{
  "encoder_arch": "vit",
  "vocab_size": 56,
  "encoder_norm_position": "pre",
  "lr": 0.018,
  "weight_decay": 0.009
}
Rows from block 4 of the text decoder of a small audio captioner, named by matrix and row number. Rows with one number belong to one neuron. Each number is 200 + 20 x the weight over its row's rms, rounded and kept within 0 to 999. All counts start at 0. After the name is the row's rms in percent of the matrix's.
Before each neuron's rows are labels from the 100 texts, of 14976, where the neuron reaches its highest value: "fires on" is the input token at the peak. Only what is clearly more common there than usual is listed. The data: synthesized solo parts of chorales (CocoChorales).
# fc1: MLP up (decoder.blocks.4.mlp.fc1.weight, 512x128), inputs 64-127
# fc2: MLP down (decoder.blocks.4.mlp.fc2.weight, 128x512, transposed), outputs 64-127

fires on: "#"
fc1.165,054,191,181,148,156,220,196,209,218,183,200,196,200,205,200,173,218,203,214,155,196,205,194,176,203,181,204,211,226,227,214,208,208,187,169,224,196,224,155,209,229,183,217,165,215,178,192,207,190,179,204,214,172,218,215,187,225,189,182,214,164,216,204,185,209
fc2.165,049,174,217,199,214,214,181,207,223,202,198,205,240,198,201,173,176,201,164,192,200,191,192,218,171,231,179,228,202,269,187,190,187,209,213,187,186,191,211,178,201,190,202,241,217,190,236,173,193,177,219,242,213,213,179,209,227,180,155,177,221,189,208,198,207

fires on: "#"; "b3"; "b4"
fc1.22,067,195,184,205,182,170,200,237,158,161,179,200,196,225,176,179,198,223,187,203,226,214,189,178,223,196,248,208,185,139,198,220,234,207,186,206,218,220,180,193,198,209,226,172,197,188,215,223,169,206,206,185,204,189,190,206,205,210,196,243,188,177,231,209,203
fc2.22,070,228,202,192,183,183,192,212,191,201,220,170,223,200,227,233,186,207,218,220,199,228,223,226,214,183,199,189,172,229,223,191,201,169,193,210,175,176,203,199,213,213,239,225,197,205,209,179,179,218,212,176,241,242,163,210,199,238,200,198,155,193,164,199,183

fires on: "3"; "4"; "5"; "a4"
fc1.235,093,199,222,213,227,217,168,201,178,185,176,196,209,217,193,193,218,180,209,186,199,176,222,203,196,202,220,229,194,197,209,221,196,225,170,209,223,188,185,172,209,212,216,199,155,203,192,209,179,182,178,183,218,181,203,197,228,151,173,188,204,172,201,201,203
fc2.235,098,161,173,178,203,218,243,192,203,205,212,206,181,212,238,160,213,211,198,192,212,219,179,190,259,185,176,184,195,158,209,230,197,193,215,209,214,227,203,203,189,191,209,176,256,238,203,186,185,214,191,212,187,226,190,200,192,200,210,215,187,173,200,187,219

fires on: "3"; "e4"; "e3"
fc1.359,082,158,215,221,233,210,139,184,192,200,202,236,207,193,176,192,172,193,199,178,210,178,218,184,195,187,202,208,233,222,227,206,164,244,183,191,194,220,223,197,191,195,197,199,183,226,187,201,164,169,225,194,179,238,193,207,188,175,191,206,166,197,188,187,188
fc2.359,077,211,219,206,207,174,200,214,202,213,189,165,169,215,182,177,204,197,205,208,182,196,134,213,160,169,180,184,188,169,221,188,195,215,190,227,213,198,231,183,198,179,204,181,210,226,204,169,187,212,164,200,191,198,208,229,218,176,183,178,196,190,203,182,178

fires on: "d3"; "c4"
fc1.415,152,201,183,214,194,173,180,177,218,186,206,169,210,232,214,224,207,228,194,175,219,166,173,207,197,231,178,237,211,184,189,208,177,203,162,239,205,168,190,177,176,194,191,187,199,242,198,206,247,203,174,180,188,186,232,200,237,193,234,210,210,211,184,213,210
fc2.415,154,213,224,184,208,220,192,153,204,210,214,210,189,198,197,233,183,243,239,192,212,202,212,190,204,171,176,168,184,207,186,204,191,187,190,208,179,176,209,186,206,214,186,184,179,201,183,197,232,205,212,203,142,201,208,198,195,206,215,225,187,230,181,190,232

fires on: "d3"
fc1.494,138,196,199,214,208,193,176,183,219,193,226,188,209,224,241,188,151,238,181,184,215,207,185,201,167,251,181,236,206,162,185,214,201,202,199,223,215,160,235,185,197,205,191,210,228,214,178,216,256,206,186,208,151,180,193,214,228,176,191,209,183,202,202,199,233
fc2.494,141,238,228,186,213,188,163,152,219,194,213,192,192,199,205,219,228,229,214,205,196,199,216,205,196,197,180,210,195,184,211,239,159,183,188,232,156,179,210,177,194,201,205,227,208,183,232,207,218,207,218,231,173,203,179,195,210,206,218,205,219,195,185,204,230

fires on: "d4"
fc1.380,178,217,209,195,178,210,189,164,171,202,224,207,191,205,193,218,178,195,194,157,228,223,206,222,238,165,197,199,248,228,201,211,196,234,206,233,225,209,190,237,212,188,190,198,180,185,184,222,192,213,197,178,204,203,204,230,232,224,248,223,203,215,203,179,145
fc2.380,173,192,191,188,216,187,230,169,197,163,208,207,212,175,222,196,163,227,184,221,204,204,198,228,207,175,211,192,192,222,237,194,208,192,176,218,158,175,223,200,196,185,201,175,207,196,208,235,209,195,195,191,200,197,206,223,237,213,188,206,186,194,192,196,190

fires on: "3"; "c4"
fc1.492,074,210,211,232,190,180,183,194,214,193,209,229,203,225,200,199,218,182,183,199,154,217,205,198,206,231,194,221,217,176,174,210,179,190,220,239,225,159,178,196,189,201,233,213,193,238,196,195,189,170,184,173,169,194,205,163,184,198,235,183,189,211,191,200,213
fc2.492,081,233,204,180,230,200,207,179,189,189,199,194,185,212,223,202,228,184,184,190,236,205,205,155,231,187,183,202,215,161,197,190,205,186,196,156,157,231,171,175,173,201,183,179,215,167,199,206,225,203,218,215,221,213,159,211,176,181,209,184,195,191,205,198,169

fires on: "f3"; "e4"
fc1.35,092,213,202,196,195,191,180,228,193,226,192,177,234,199,216,187,188,213,194,183,187,206,228,197,194,195,187,187,197,205,249,211,188,198,222,190,202,201,177,199,214,207,167,191,200,217,181,217,192,209,230,219,195,189,153,184,191,246,194,177,189,201,236,173,210
fc2.35,085,229,216,190,175,195,205,208,218,213,178,219,200,202,196,204,233,176,160,215,204,202,204,208,247,220,199,201,191,167,182,219,228,175,199,224,219,195,191,241,201,171,197,185,243,212,185,200,217,192,205,186,206,180,208,180,207,209,176,207,164,190,207,189,203

fires on: "#"
fc1.37,087,194,172,193,170,180,232,204,234,197,194,209,228,243,198,173,228,234,165,201,222,228,197,194,196,205,191,197,208,239,211,151,212,194,226,210,203,192,163,179,212,193,190,209,197,184,202,187,198,171,192,228,203,211,212,236,204,189,218,199,189,218,219,196,194
fc2.37,088,216,180,179,191,214,242,236,187,190,202,193,200,169,225,172,221,189,173,193,189,205,230,208,196,207,172,231,183,159,145,216,193,192,187,196,197,194,217,179,185,196,205,195,209,182,190,182,209,190,213,225,149,197,218,208,194,164,197,213,242,191,151,211,192

fires on: ":"; "3"; "4"
fc1.316,172,208,179,202,212,197,165,224,208,225,236,179,216,224,190,204,222,201,201,177,214,213,217,188,197,207,171,204,222,199,199,193,220,182,202,158,213,223,185,226,190,167,193,188,205,179,174,225,180,164,202,183,217,207,174,203,217,175,227,191,224,205,227,214,199
fc2.316,164,215,209,201,187,215,220,222,211,178,188,192,204,197,213,166,240,215,179,162,196,143,201,194,209,212,192,194,175,227,221,218,224,202,231,180,206,164,190,226,205,186,234,200,221,192,204,190,236,142,168,184,191,194,228,228,210,210,207,171,182,187,221,207,189

fires on: "#"
fc1.38,073,211,213,196,220,182,215,190,199,194,219,206,206,221,191,228,185,208,229,196,174,177,222,196,197,194,191,186,189,195,178,209,198,192,216,200,214,222,185,211,211,217,192,198,192,207,178,203,200,201,201,194,202,185,219,204,210,186,201,197,192,234,179,195,225
fc2.38,076,201,200,201,182,179,171,161,196,221,209,168,200,218,188,199,219,217,192,245,159,185,174,182,203,218,202,200,186,182,235,204,204,239,188,174,197,224,202,208,220,195,172,184,194,234,217,178,213,190,197,188,197,190,203,207,220,188,221,213,212,195,196,207,190

fires on: "4"; "5"; "3"
fc1.33,148,175,211,152,192,213,197,172,190,215,165,178,206,172,237,214,174,220,205,207,208,170,208,212,234,206,172,237,224,185,201,201,201,173,193,187,207,202,188,186,208,191,230,198,198,237,188,199,199,216,198,191,190,173,215,211,211,178,222,211,222,190,202,187,234
fc2.33,146,162,227,156,197,197,190,174,211,196,191,216,224,212,215,203,176,222,222,202,167,205,227,211,265,205,204,235,239,205,214,203,189,216,213,177,204,173,207,190,180,183,193,218,201,232,181,198,202,177,216,195,168,198,204,194,212,186,168,185,223,177,215,220,210

fires on: "#"
fc1.407,075,188,222,205,190,214,160,172,172,166,197,182,164,200,207,213,198,195,178,186,200,190,216,197,215,219,202,208,223,224,197,190,196,208,197,241,207,181,181,179,183,162,211,227,224,162,177,180,178,204,225,221,197,195,206,221,209,231,236,215,184,233,186,174,175
fc2.407,071,199,227,189,209,198,227,206,208,212,181,184,185,269,198,230,184,192,215,209,218,206,232,197,191,224,261,214,210,191,194,213,222,164,204,201,194,199,172,193,235,161,211,220,176,216,172,196,189,236,184,191,215,180,210,213,190,192,212,200,165,196,187,188,190

fires on: "3"; ":"
fc1.166,086,215,188,202,194,169,186,187,201,201,188,188,228,211,231,222,240,235,195,185,181,180,169,211,230,215,192,212,191,223,173,202,233,130,221,240,199,218,207,211,194,231,219,196,180,210,251,216,184,199,191,193,180,222,217,175,194,198,235,205,205,175,207,194,178
fc2.166,091,207,161,198,214,228,197,231,214,188,203,203,171,234,164,174,197,195,193,193,209,179,172,182,223,221,226,198,220,201,199,205,183,199,207,206,177,205,194,209,182,210,181,218,205,197,210,175,165,153,195,214,200,211,186,200,242,199,169,216,198,189,195,200,200

fires on: "d3"; "3"; "4"; "5"
fc1.142,118,175,202,194,194,167,213,192,214,222,240,204,173,235,176,233,167,253,208,216,179,192,224,180,202,201,149,197,208,199,176,216,168,190,189,192,183,174,203,157,188,248,204,202,220,232,196,215,216,202,197,178,230,192,214,204,209,244,181,200,179,193,199,217,175
fc2.142,114,258,209,211,221,180,191,161,203,192,206,184,197,203,199,201,197,191,195,229,215,187,191,222,211,220,191,206,223,182,163,186,192,195,163,216,190,209,176,182,189,182,175,165,182,184,208,241,177,195,219,204,169,209,206,185,187,204,193,194,212,211,208,197,231

fires on: "5"; "g3"; "3"; "g5"
fc1.356,160,199,201,191,198,215,164,197,210,233,237,175,165,199,174,240,170,204,167,222,230,184,184,182,233,197,202,201,195,210,171,218,190,202,174,219,166,196,179,196,156,184,212,212,218,213,193,225,227,190,159,195,216,189,207,213,208,198,207,186,182,201,187,212,200
fc2.356,169,251,209,208,222,210,207,212,228,189,204,196,225,181,208,185,186,197,175,210,220,190,198,186,184,208,221,187,192,175,220,216,210,172,218,180,207,213,214,197,209,211,195,187,169,233,212,151,195,190,202,214,201,211,194,167,173,218,190,181,197,189,156,190,187

fires on: "d4"; "g3"; "b2"
fc1.298,117,199,213,187,205,208,206,180,182,206,197,212,190,225,195,209,216,209,157,195,165,222,198,238,215,202,207,193,199,179,231,225,190,196,181,168,196,224,215,173,216,233,201,202,219,165,204,252,204,221,185,202,249,184,190,182,213,190,178,220,183,199,208,212,142
fc2.298,118,180,197,221,224,202,193,188,222,202,171,213,205,179,195,203,208,214,217,230,187,175,204,171,185,229,167,204,229,192,209,172,220,221,232,202,213,152,176,195,216,216,217,182,188,179,195,226,226,176,208,175,181,242,209,219,218,210,204,183,182,191,174,187,173

fires on: ":"
fc1.214,106,203,194,194,195,185,205,218,220,231,179,214,202,177,236,215,214,181,195,182,190,206,173,224,184,213,214,227,163,222,223,204,185,189,213,203,214,194,188,211,226,176,186,220,193,179,203,183,139,229,214,195,165,226,213,228,184,162,227,155,205,171,202,232,185
fc2.214,116,211,212,220,208,202,181,194,203,204,251,183,202,202,187,196,209,182,199,214,201,182,230,193,227,224,191,191,175,200,160,191,195,225,207,204,249,240,205,217,212,225,175,177,206,180,207,199,171,175,189,222,208,245,161,186,188,197,190,232,207,174,209,186,257

fires on: "e5"; "5"; "c4"; "3"
fc1.125,100,194,190,232,190,202,219,162,206,198,217,185,211,196,195,221,198,237,195,243,171,178,207,209,182,216,191,175,218,191,155,180,178,220,179,246,181,187,210,191,187,219,175,166,227,197,188,203,192,165,213,187,184,202,226,234,221,184,227,182,160,192,184,194,214
fc2.125,095,220,249,236,187,203,163,187,213,181,179,207,215,188,192,196,196,175,186,146,218,191,205,151,200,212,170,177,172,207,198,217,212,209,199,221,193,196,217,163,212,204,214,215,229,195,204,163,204,157,185,210,215,195,161,234,210,160,180,209,215,187,188,218,175

fires on: "e5"; "e4"; "3"; "f4"
fc1.503,118,190,174,208,182,188,178,214,198,209,216,243,218,209,211,230,197,180,208,200,180,192,233,170,220,221,223,187,184,237,209,170,191,230,205,178,210,242,204,207,209,212,173,213,212,193,225,176,168,184,225,204,196,219,201,219,216,161,204,176,205,190,183,208,217
fc2.503,120,181,211,204,214,194,214,221,204,193,231,233,228,182,223,172,210,249,224,173,177,184,193,180,193,181,176,195,207,195,185,202,204,218,247,196,205,218,243,208,211,203,175,233,177,177,185,187,206,217,180,226,226,220,182,182,181,205,184,200,172,202,214,167,198

fires on: "3"; "5"; "4"
fc1.234,106,206,200,200,162,182,195,165,196,226,189,202,185,205,199,193,180,212,219,228,207,195,255,201,220,219,170,177,222,199,216,211,204,177,215,203,197,184,213,185,221,190,184,197,186,243,194,213,242,177,240,199,198,224,198,179,226,165,218,215,211,203,196,190,189
fc2.234,106,177,174,181,227,135,184,206,213,189,190,223,188,205,223,210,189,220,195,191,206,219,207,185,186,237,207,214,207,214,185,225,194,234,219,182,206,178,202,215,205,186,187,193,203,190,202,193,209,207,202,212,212,187,224,199,199,228,187,211,178,190,200,233,164

fires on: ":"; "a3"
fc1.57,120,216,185,162,156,195,238,221,226,222,234,188,203,191,205,205,207,181,219,183,190,206,185,176,221,183,190,221,185,184,203,192,191,204,208,234,186,190,174,213,171,237,226,185,221,248,189,224,205,203,217,180,212,188,220,201,209,208,217,150,209,191,228,153,218
fc2.57,114,185,200,213,188,219,190,195,177,187,222,196,174,196,198,206,186,218,215,204,220,197,190,214,195,192,173,189,217,208,206,182,200,151,181,217,188,200,171,237,221,217,160,189,191,217,221,206,209,215,197,213,178,219,162,228,218,232,228,211,174,174,210,233,202

fires on: "d4"; "3"
fc1.189,135,208,230,196,169,210,200,171,204,195,186,220,167,178,192,236,196,168,211,219,199,188,233,180,197,199,207,199,192,177,216,233,190,218,161,188,213,174,169,179,179,197,217,178,189,209,207,221,230,210,187,230,207,180,216,207,206,185,192,216,196,195,173,213,189
fc2.189,144,172,260,219,219,225,197,182,193,222,205,196,189,194,190,206,210,232,197,221,154,208,219,202,192,195,214,181,210,211,207,216,187,197,174,185,230,192,212,184,219,223,190,164,188,192,194,207,184,166,223,196,203,225,189,217,164,159,198,199,195,190,191,215,230

fires on: "5"; "d5"; "3"; "d4"
fc1.358,123,201,198,175,202,206,223,199,183,212,217,182,216,206,203,238,175,202,157,198,200,198,163,172,222,201,226,235,198,230,199,205,216,194,192,211,195,176,202,184,194,170,219,197,192,186,187,206,194,189,184,165,206,223,221,219,183,202,216,193,186,196,187,244,192
fc2.358,126,218,230,212,204,218,195,227,201,195,191,206,214,213,214,184,193,206,186,209,238,196,216,159,194,215,194,191,221,201,192,180,207,213,240,177,203,215,226,196,179,224,196,203,186,174,196,192,211,179,168,189,211,193,225,186,188,209,205,219,220,195,181,204,197

fires on: "a"; "c"; "d"
fc1.314,096,174,187,217,213,230,198,221,154,175,196,185,225,219,188,234,168,184,203,222,206,206,156,213,185,203,194,198,246,198,226,205,197,206,214,211,205,227,199,179,201,194,209,204,171,212,206,168,216,177,167,190,209,228,191,213,187,214,186,185,191,206,226,221,191
fc2.314,097,194,184,178,222,186,195,178,209,186,153,205,184,213,225,205,217,217,192,185,157,209,222,194,186,189,237,184,203,195,160,203,246,238,184,187,238,203,187,223,195,208,204,198,210,218,198,187,218,210,210,213,181,200,224,200,184,206,203,226,190,190,174,205,205

fires on: "#"
fc1.68,055,200,186,212,200,197,188,217,203,195,178,207,168,217,202,222,196,196,176,211,220,187,186,178,204,189,196,207,211,225,209,230,203,142,213,217,234,192,260,207,207,191,217,192,188,182,196,218,189,200,234,236,195,249,205,201,194,220,173,199,195,173,212,210,200
fc2.68,058,172,206,179,192,162,196,206,201,219,168,201,179,154,218,222,184,168,196,184,201,197,223,188,218,234,211,187,187,201,191,171,184,224,203,202,196,197,157,217,199,196,174,171,177,209,202,203,219,222,210,148,195,189,213,192,203,191,239,202,190,238,217,225,213

fires on: "3"; "5"
fc1.67,098,215,223,212,203,197,223,227,218,251,174,212,193,208,207,238,200,215,234,175,224,184,198,220,196,152,204,198,222,183,170,216,228,252,211,220,181,217,199,175,175,196,215,185,221,247,200,202,194,206,203,226,204,205,177,223,193,158,180,171,198,214,201,165,231
fc2.67,096,212,198,202,213,221,227,196,169,198,224,220,223,163,220,154,230,220,225,213,210,226,166,203,188,183,215,192,169,186,219,213,156,154,213,181,216,228,197,220,173,190,194,187,192,178,194,201,225,217,230,189,188,168,202,212,169,204,184,209,193,218,204,181,154

fires on: "#"; "3"
fc1.372,066,218,190,179,179,196,180,166,220,162,189,241,200,233,200,193,224,238,203,204,176,219,187,152,194,214,189,214,249,204,203,187,225,191,173,186,212,205,195,194,214,204,216,199,186,222,200,184,163,204,212,209,210,203,216,209,193,204,173,185,160,174,223,171,182
fc2.372,064,227,204,178,191,199,241,220,198,210,161,217,193,212,199,218,179,214,199,227,175,181,149,211,213,202,191,186,181,212,211,225,209,240,209,230,159,222,182,204,192,198,170,179,235,212,220,181,199,181,220,204,212,174,199,194,191,166,207,230,207,245,178,175,224

fires on: "d4"; "4"; "b3"
fc1.270,104,218,183,218,250,209,181,221,173,202,204,191,165,215,184,183,240,191,212,208,190,222,200,154,227,201,193,169,231,181,229,208,214,212,180,219,181,206,200,212,222,196,215,180,209,195,180,179,182,198,195,245,185,209,236,227,170,180,222,214,191,209,249,180,192
fc2.270,115,207,166,179,229,202,208,209,191,176,215,214,242,198,197,221,212,213,225,196,171,188,177,238,152,189,173,203,211,232,179,208,218,192,215,173,202,186,192,227,154,193,221,167,200,206,187,241,224,219,203,166,210,202,166,216,172,195,203,202,219,180,197,180,225

fires on: "d4"; "e4"; "3"; "e5"
fc1.18,110,192,216,184,197,181,199,173,184,201,221,217,175,181,194,219,213,178,217,207,202,201,187,175,154,195,220,151,208,222,190,200,188,209,193,212,189,176,179,166,238,191,188,199,199,222,201,220,203,191,211,181,225,205,179,207,210,186,224,222,232,172,142,225,166
fc2.18,116,169,226,220,207,194,189,184,219,206,192,210,211,204,203,196,210,195,198,213,169,197,215,238,191,228,162,212,186,217,218,198,215,213,204,169,233,208,170,211,193,215,173,178,195,241,213,203,169,189,200,186,176,219,181,199,193,180,150,202,185,207,244,212,234

fires on: "e5"; "e4"; "c5"
fc1.196,115,204,183,200,255,199,209,205,187,201,203,221,182,230,224,225,192,202,164,198,174,187,220,215,174,211,228,185,211,215,197,230,162,185,186,209,208,168,220,198,217,218,202,207,229,206,163,227,201,205,221,166,165,207,239,227,200,184,228,231,183,196,158,186,200
fc2.196,111,206,227,206,166,213,217,179,229,202,214,215,232,181,210,237,195,210,204,207,205,214,196,193,207,155,174,189,190,173,191,202,245,244,188,181,214,201,189,206,202,167,183,159,255,190,232,208,185,174,162,216,205,193,197,180,196,187,207,187,238,181,186,199,197

fires on: "d4"; "a4"; "4"; "a3"
fc1.34,094,191,202,176,178,204,226,233,179,202,195,207,209,227,213,238,186,161,181,177,193,203,172,205,215,193,196,173,194,204,243,196,195,174,207,225,185,182,228,196,190,231,216,184,227,163,172,215,209,214,167,180,173,182,215,219,205,208,220,208,197,199,216,191,177
fc2.34,100,151,202,203,189,214,181,215,223,179,201,195,193,189,160,224,184,202,196,189,194,219,234,196,211,191,198,189,205,172,216,201,182,203,224,160,225,230,187,230,207,176,161,178,181,189,218,214,238,193,193,180,220,193,206,170,160,180,168,171,206,192,201,201,216

fires on: "<end>"; "4"; "3"
fc1.192,130,203,188,208,193,200,211,202,200,185,168,195,221,196,157,194,164,222,229,193,207,217,219,153,185,209,228,191,232,220,165,219,181,239,200,191,165,207,185,209,224,230,190,201,175,205,211,190,215,185,212,165,195,214,178,216,223,196,222,162,188,202,186,191,185
fc2.192,146,212,201,200,247,211,206,166,163,188,201,149,193,213,177,201,185,221,185,196,189,222,192,216,183,199,192,209,221,211,197,211,240,165,180,219,169,182,223,180,185,194,165,198,219,171,224,206,204,227,223,163,187,228,180,188,214,222,202,206,191,180,243,234,188

fires on: "<end>"; "4"; "3"
fc1.381,108,159,207,221,187,174,192,185,185,191,199,209,206,208,212,217,182,211,199,212,212,179,199,224,198,207,203,229,251,166,198,169,207,217,192,167,213,189,181,214,216,211,206,196,184,233,197,212,178,175,231,175,197,194,192,181,158,216,243,208,212,193,218,202,242
fc2.381,092,190,230,169,223,156,175,215,165,219,206,196,201,161,205,184,186,251,235,210,217,202,208,214,200,185,177,224,186,190,217,236,187,180,225,210,200,196,215,189,196,160,220,223,222,194,208,169,226,205,186,211,236,168,203,195,199,198,206,185,194,205,232,235,216

fires on: "a"; "g"; "c"; "f"
fc1.439,031,206,182,206,201,204,203,203,211,164,207,217,210,244,173,208,184,188,220,208,174,203,170,210,201,194,188,193,206,185,230,208,233,195,208,198,245,176,221,203,196,180,208,220,217,191,201,176,195,171,200,232,222,211,183,226,219,171,189,199,201,203,204,183,238
fc2.439,032,185,182,167,208,175,229,224,198,252,195,178,221,200,209,215,189,184,202,172,210,208,179,199,203,202,218,198,181,157,218,214,220,210,186,163,238,183,191,196,203,201,179,190,170,202,196,183,190,209,212,192,210,219,189,190,222,212,191,255,179,208,178,222,187

fires on: "d3"
fc1.102,085,175,176,201,221,196,185,177,230,211,185,184,186,208,204,160,190,208,193,173,201,201,188,219,200,268,176,231,192,191,163,218,176,213,189,183,218,180,243,209,176,221,203,214,206,221,151,225,239,188,156,185,168,208,187,205,226,196,200,221,182,186,189,201,219
fc2.102,082,234,202,166,204,192,165,175,217,182,237,216,200,211,207,203,210,216,224,187,209,207,202,177,200,195,174,224,188,199,210,191,187,168,177,224,175,200,195,174,212,168,200,210,214,205,225,222,210,207,219,184,161,203,249,207,206,205,211,212,217,210,185,225,212

fires on: "d4"; "3"; "4"; "e4"
fc1.271,093,221,189,175,206,201,196,185,198,174,213,203,167,185,202,230,220,211,181,206,191,203,193,180,187,223,227,194,183,234,195,218,169,207,195,207,175,207,174,160,208,212,198,200,201,203,199,214,176,206,233,189,193,209,198,207,241,179,184,228,196,207,193,200,195
fc2.271,085,197,227,210,158,206,203,205,206,201,190,194,186,193,207,156,197,193,184,204,182,211,181,211,206,186,190,210,167,234,214,178,223,190,198,196,212,206,195,190,212,195,184,173,208,183,217,221,186,153,217,249,220,229,220,206,207,213,203,168,203,177,181,203,174

fires on: "5"; "4"; "d5"
fc1.147,107,176,218,218,238,178,203,211,198,190,204,229,212,197,223,184,212,187,204,199,207,222,207,173,173,174,204,188,169,236,223,201,221,228,216,182,176,207,233,209,160,172,202,203,220,215,219,194,186,165,253,196,209,186,231,169,206,179,186,187,160,171,194,175,221
fc2.147,111,190,195,222,179,223,218,194,220,166,201,185,219,197,186,214,243,192,187,215,197,214,214,173,161,200,213,203,201,208,194,191,217,211,215,209,215,177,217,244,176,234,171,179,200,192,169,188,159,209,175,210,223,202,191,185,197,190,217,190,232,211,200,182,191

fires on: "5"; "g5"
fc1.505,106,225,254,170,207,210,215,222,178,209,213,181,184,240,231,207,225,221,185,165,185,185,210,207,222,231,218,243,222,207,143,182,196,184,228,200,211,170,211,198,186,214,208,201,175,219,209,213,204,187,183,200,218,214,219,174,185,180,214,199,220,221,214,200,191
fc2.505,107,194,179,178,221,220,211,192,210,223,199,235,203,214,187,203,207,195,176,196,202,209,220,192,225,186,186,195,218,176,221,220,238,186,180,203,181,195,222,175,237,180,210,216,224,193,226,152,223,225,232,186,185,192,223,189,206,222,195,240,192,170,198,199,227

fires on: "d3"; "f3"; "3"
fc1.500,085,215,204,166,217,197,193,164,198,206,227,181,196,218,218,203,190,237,170,182,212,178,229,197,251,178,181,220,220,205,192,180,166,230,180,170,193,147,212,177,197,177,206,196,210,193,187,189,208,176,165,185,190,228,203,214,210,189,209,193,184,205,194,231,205
fc2.500,085,216,213,200,187,168,204,191,221,203,186,218,190,222,200,200,207,209,213,217,203,188,198,225,212,189,174,210,237,196,201,201,211,186,186,206,208,159,245,194,213,196,190,171,236,218,160,203,230,196,159,164,200,206,203,226,167,183,210,180,221,166,193,150,188

fires on: "5"; "g5"; "3"
fc1.78,089,184,174,225,207,193,188,221,214,214,204,218,225,179,208,208,177,245,170,199,170,185,173,171,188,184,186,201,228,197,203,202,205,191,233,254,190,209,202,238,167,198,222,210,214,200,168,240,217,193,187,193,213,177,187,193,200,154,200,168,200,185,187,232,215
fc2.78,090,212,191,202,198,183,253,189,254,191,234,182,196,182,163,180,195,189,188,234,200,217,187,217,230,203,208,162,204,159,200,201,216,214,156,195,225,199,210,221,206,199,193,210,182,168,191,166,204,218,219,183,174,223,204,187,215,210,225,208,162,212,178,190,216

fires on: "4"; "a4"; "5"
fc1.109,062,187,188,184,191,216,187,216,218,205,192,211,203,196,157,190,229,197,181,177,184,189,217,230,212,210,208,224,200,213,207,227,157,180,179,232,196,232,180,178,180,208,208,189,205,191,191,186,255,205,175,175,205,178,200,197,178,200,202,235,211,217,223,189,235
fc2.109,065,215,218,170,187,217,256,218,226,193,179,180,184,201,254,181,182,194,185,180,216,185,196,199,184,200,206,154,182,194,222,177,216,197,196,207,195,181,189,211,223,187,192,202,192,245,188,190,200,215,219,209,218,222,213,197,225,198,177,168,221,212,172,222,194

fires on: "3"; "b3"; "5"; "4"
fc1.88,088,202,192,189,167,203,201,202,202,186,185,197,229,230,161,163,206,212,223,172,193,193,240,183,206,197,206,182,232,185,213,199,219,187,192,161,178,203,206,190,190,201,190,245,188,192,182,219,213,207,260,229,223,195,242,189,195,165,220,191,170,190,207,208,182
fc2.88,081,220,185,229,219,222,176,208,213,209,187,230,234,195,217,201,213,211,211,184,196,171,208,184,190,202,192,180,145,175,246,184,222,184,248,196,197,225,207,199,221,202,217,185,234,216,194,183,215,227,197,197,206,162,180,205,188,237,183,198,190,235,200,167,174

fires on: "4"; "c4"
fc1.256,127,213,211,192,225,207,215,208,194,214,198,155,206,223,215,200,177,204,228,196,215,208,229,198,178,214,196,207,220,188,185,178,175,196,185,189,245,173,165,198,215,182,206,182,165,182,236,182,227,199,203,202,197,150,204,242,213,210,210,220,223,204,213,180,192
fc2.256,123,201,136,180,192,190,194,230,234,217,188,187,196,211,219,226,209,176,224,192,190,178,206,213,195,225,219,179,212,209,189,235,220,197,166,210,184,177,224,208,199,207,211,195,184,195,199,196,189,217,217,196,218,184,170,184,217,196,224,192,210,224,202,190,204

fires on: "5"; "4"
fc1.284,118,212,205,195,179,187,196,186,203,222,219,212,166,190,174,218,193,206,175,195,163,154,213,168,201,209,236,233,185,206,213,177,165,201,190,222,199,167,214,177,191,181,211,226,208,181,188,180,157,214,198,220,203,197,191,226,239,224,213,183,201,224,164,198,198
fc2.284,132,206,182,177,220,162,187,192,202,178,172,216,193,192,209,170,198,175,189,215,245,195,226,176,192,206,195,197,206,183,203,200,180,238,219,218,237,213,145,173,199,233,186,176,202,205,234,236,207,172,221,190,188,219,217,200,166,234,213,221,185,204,204,222,205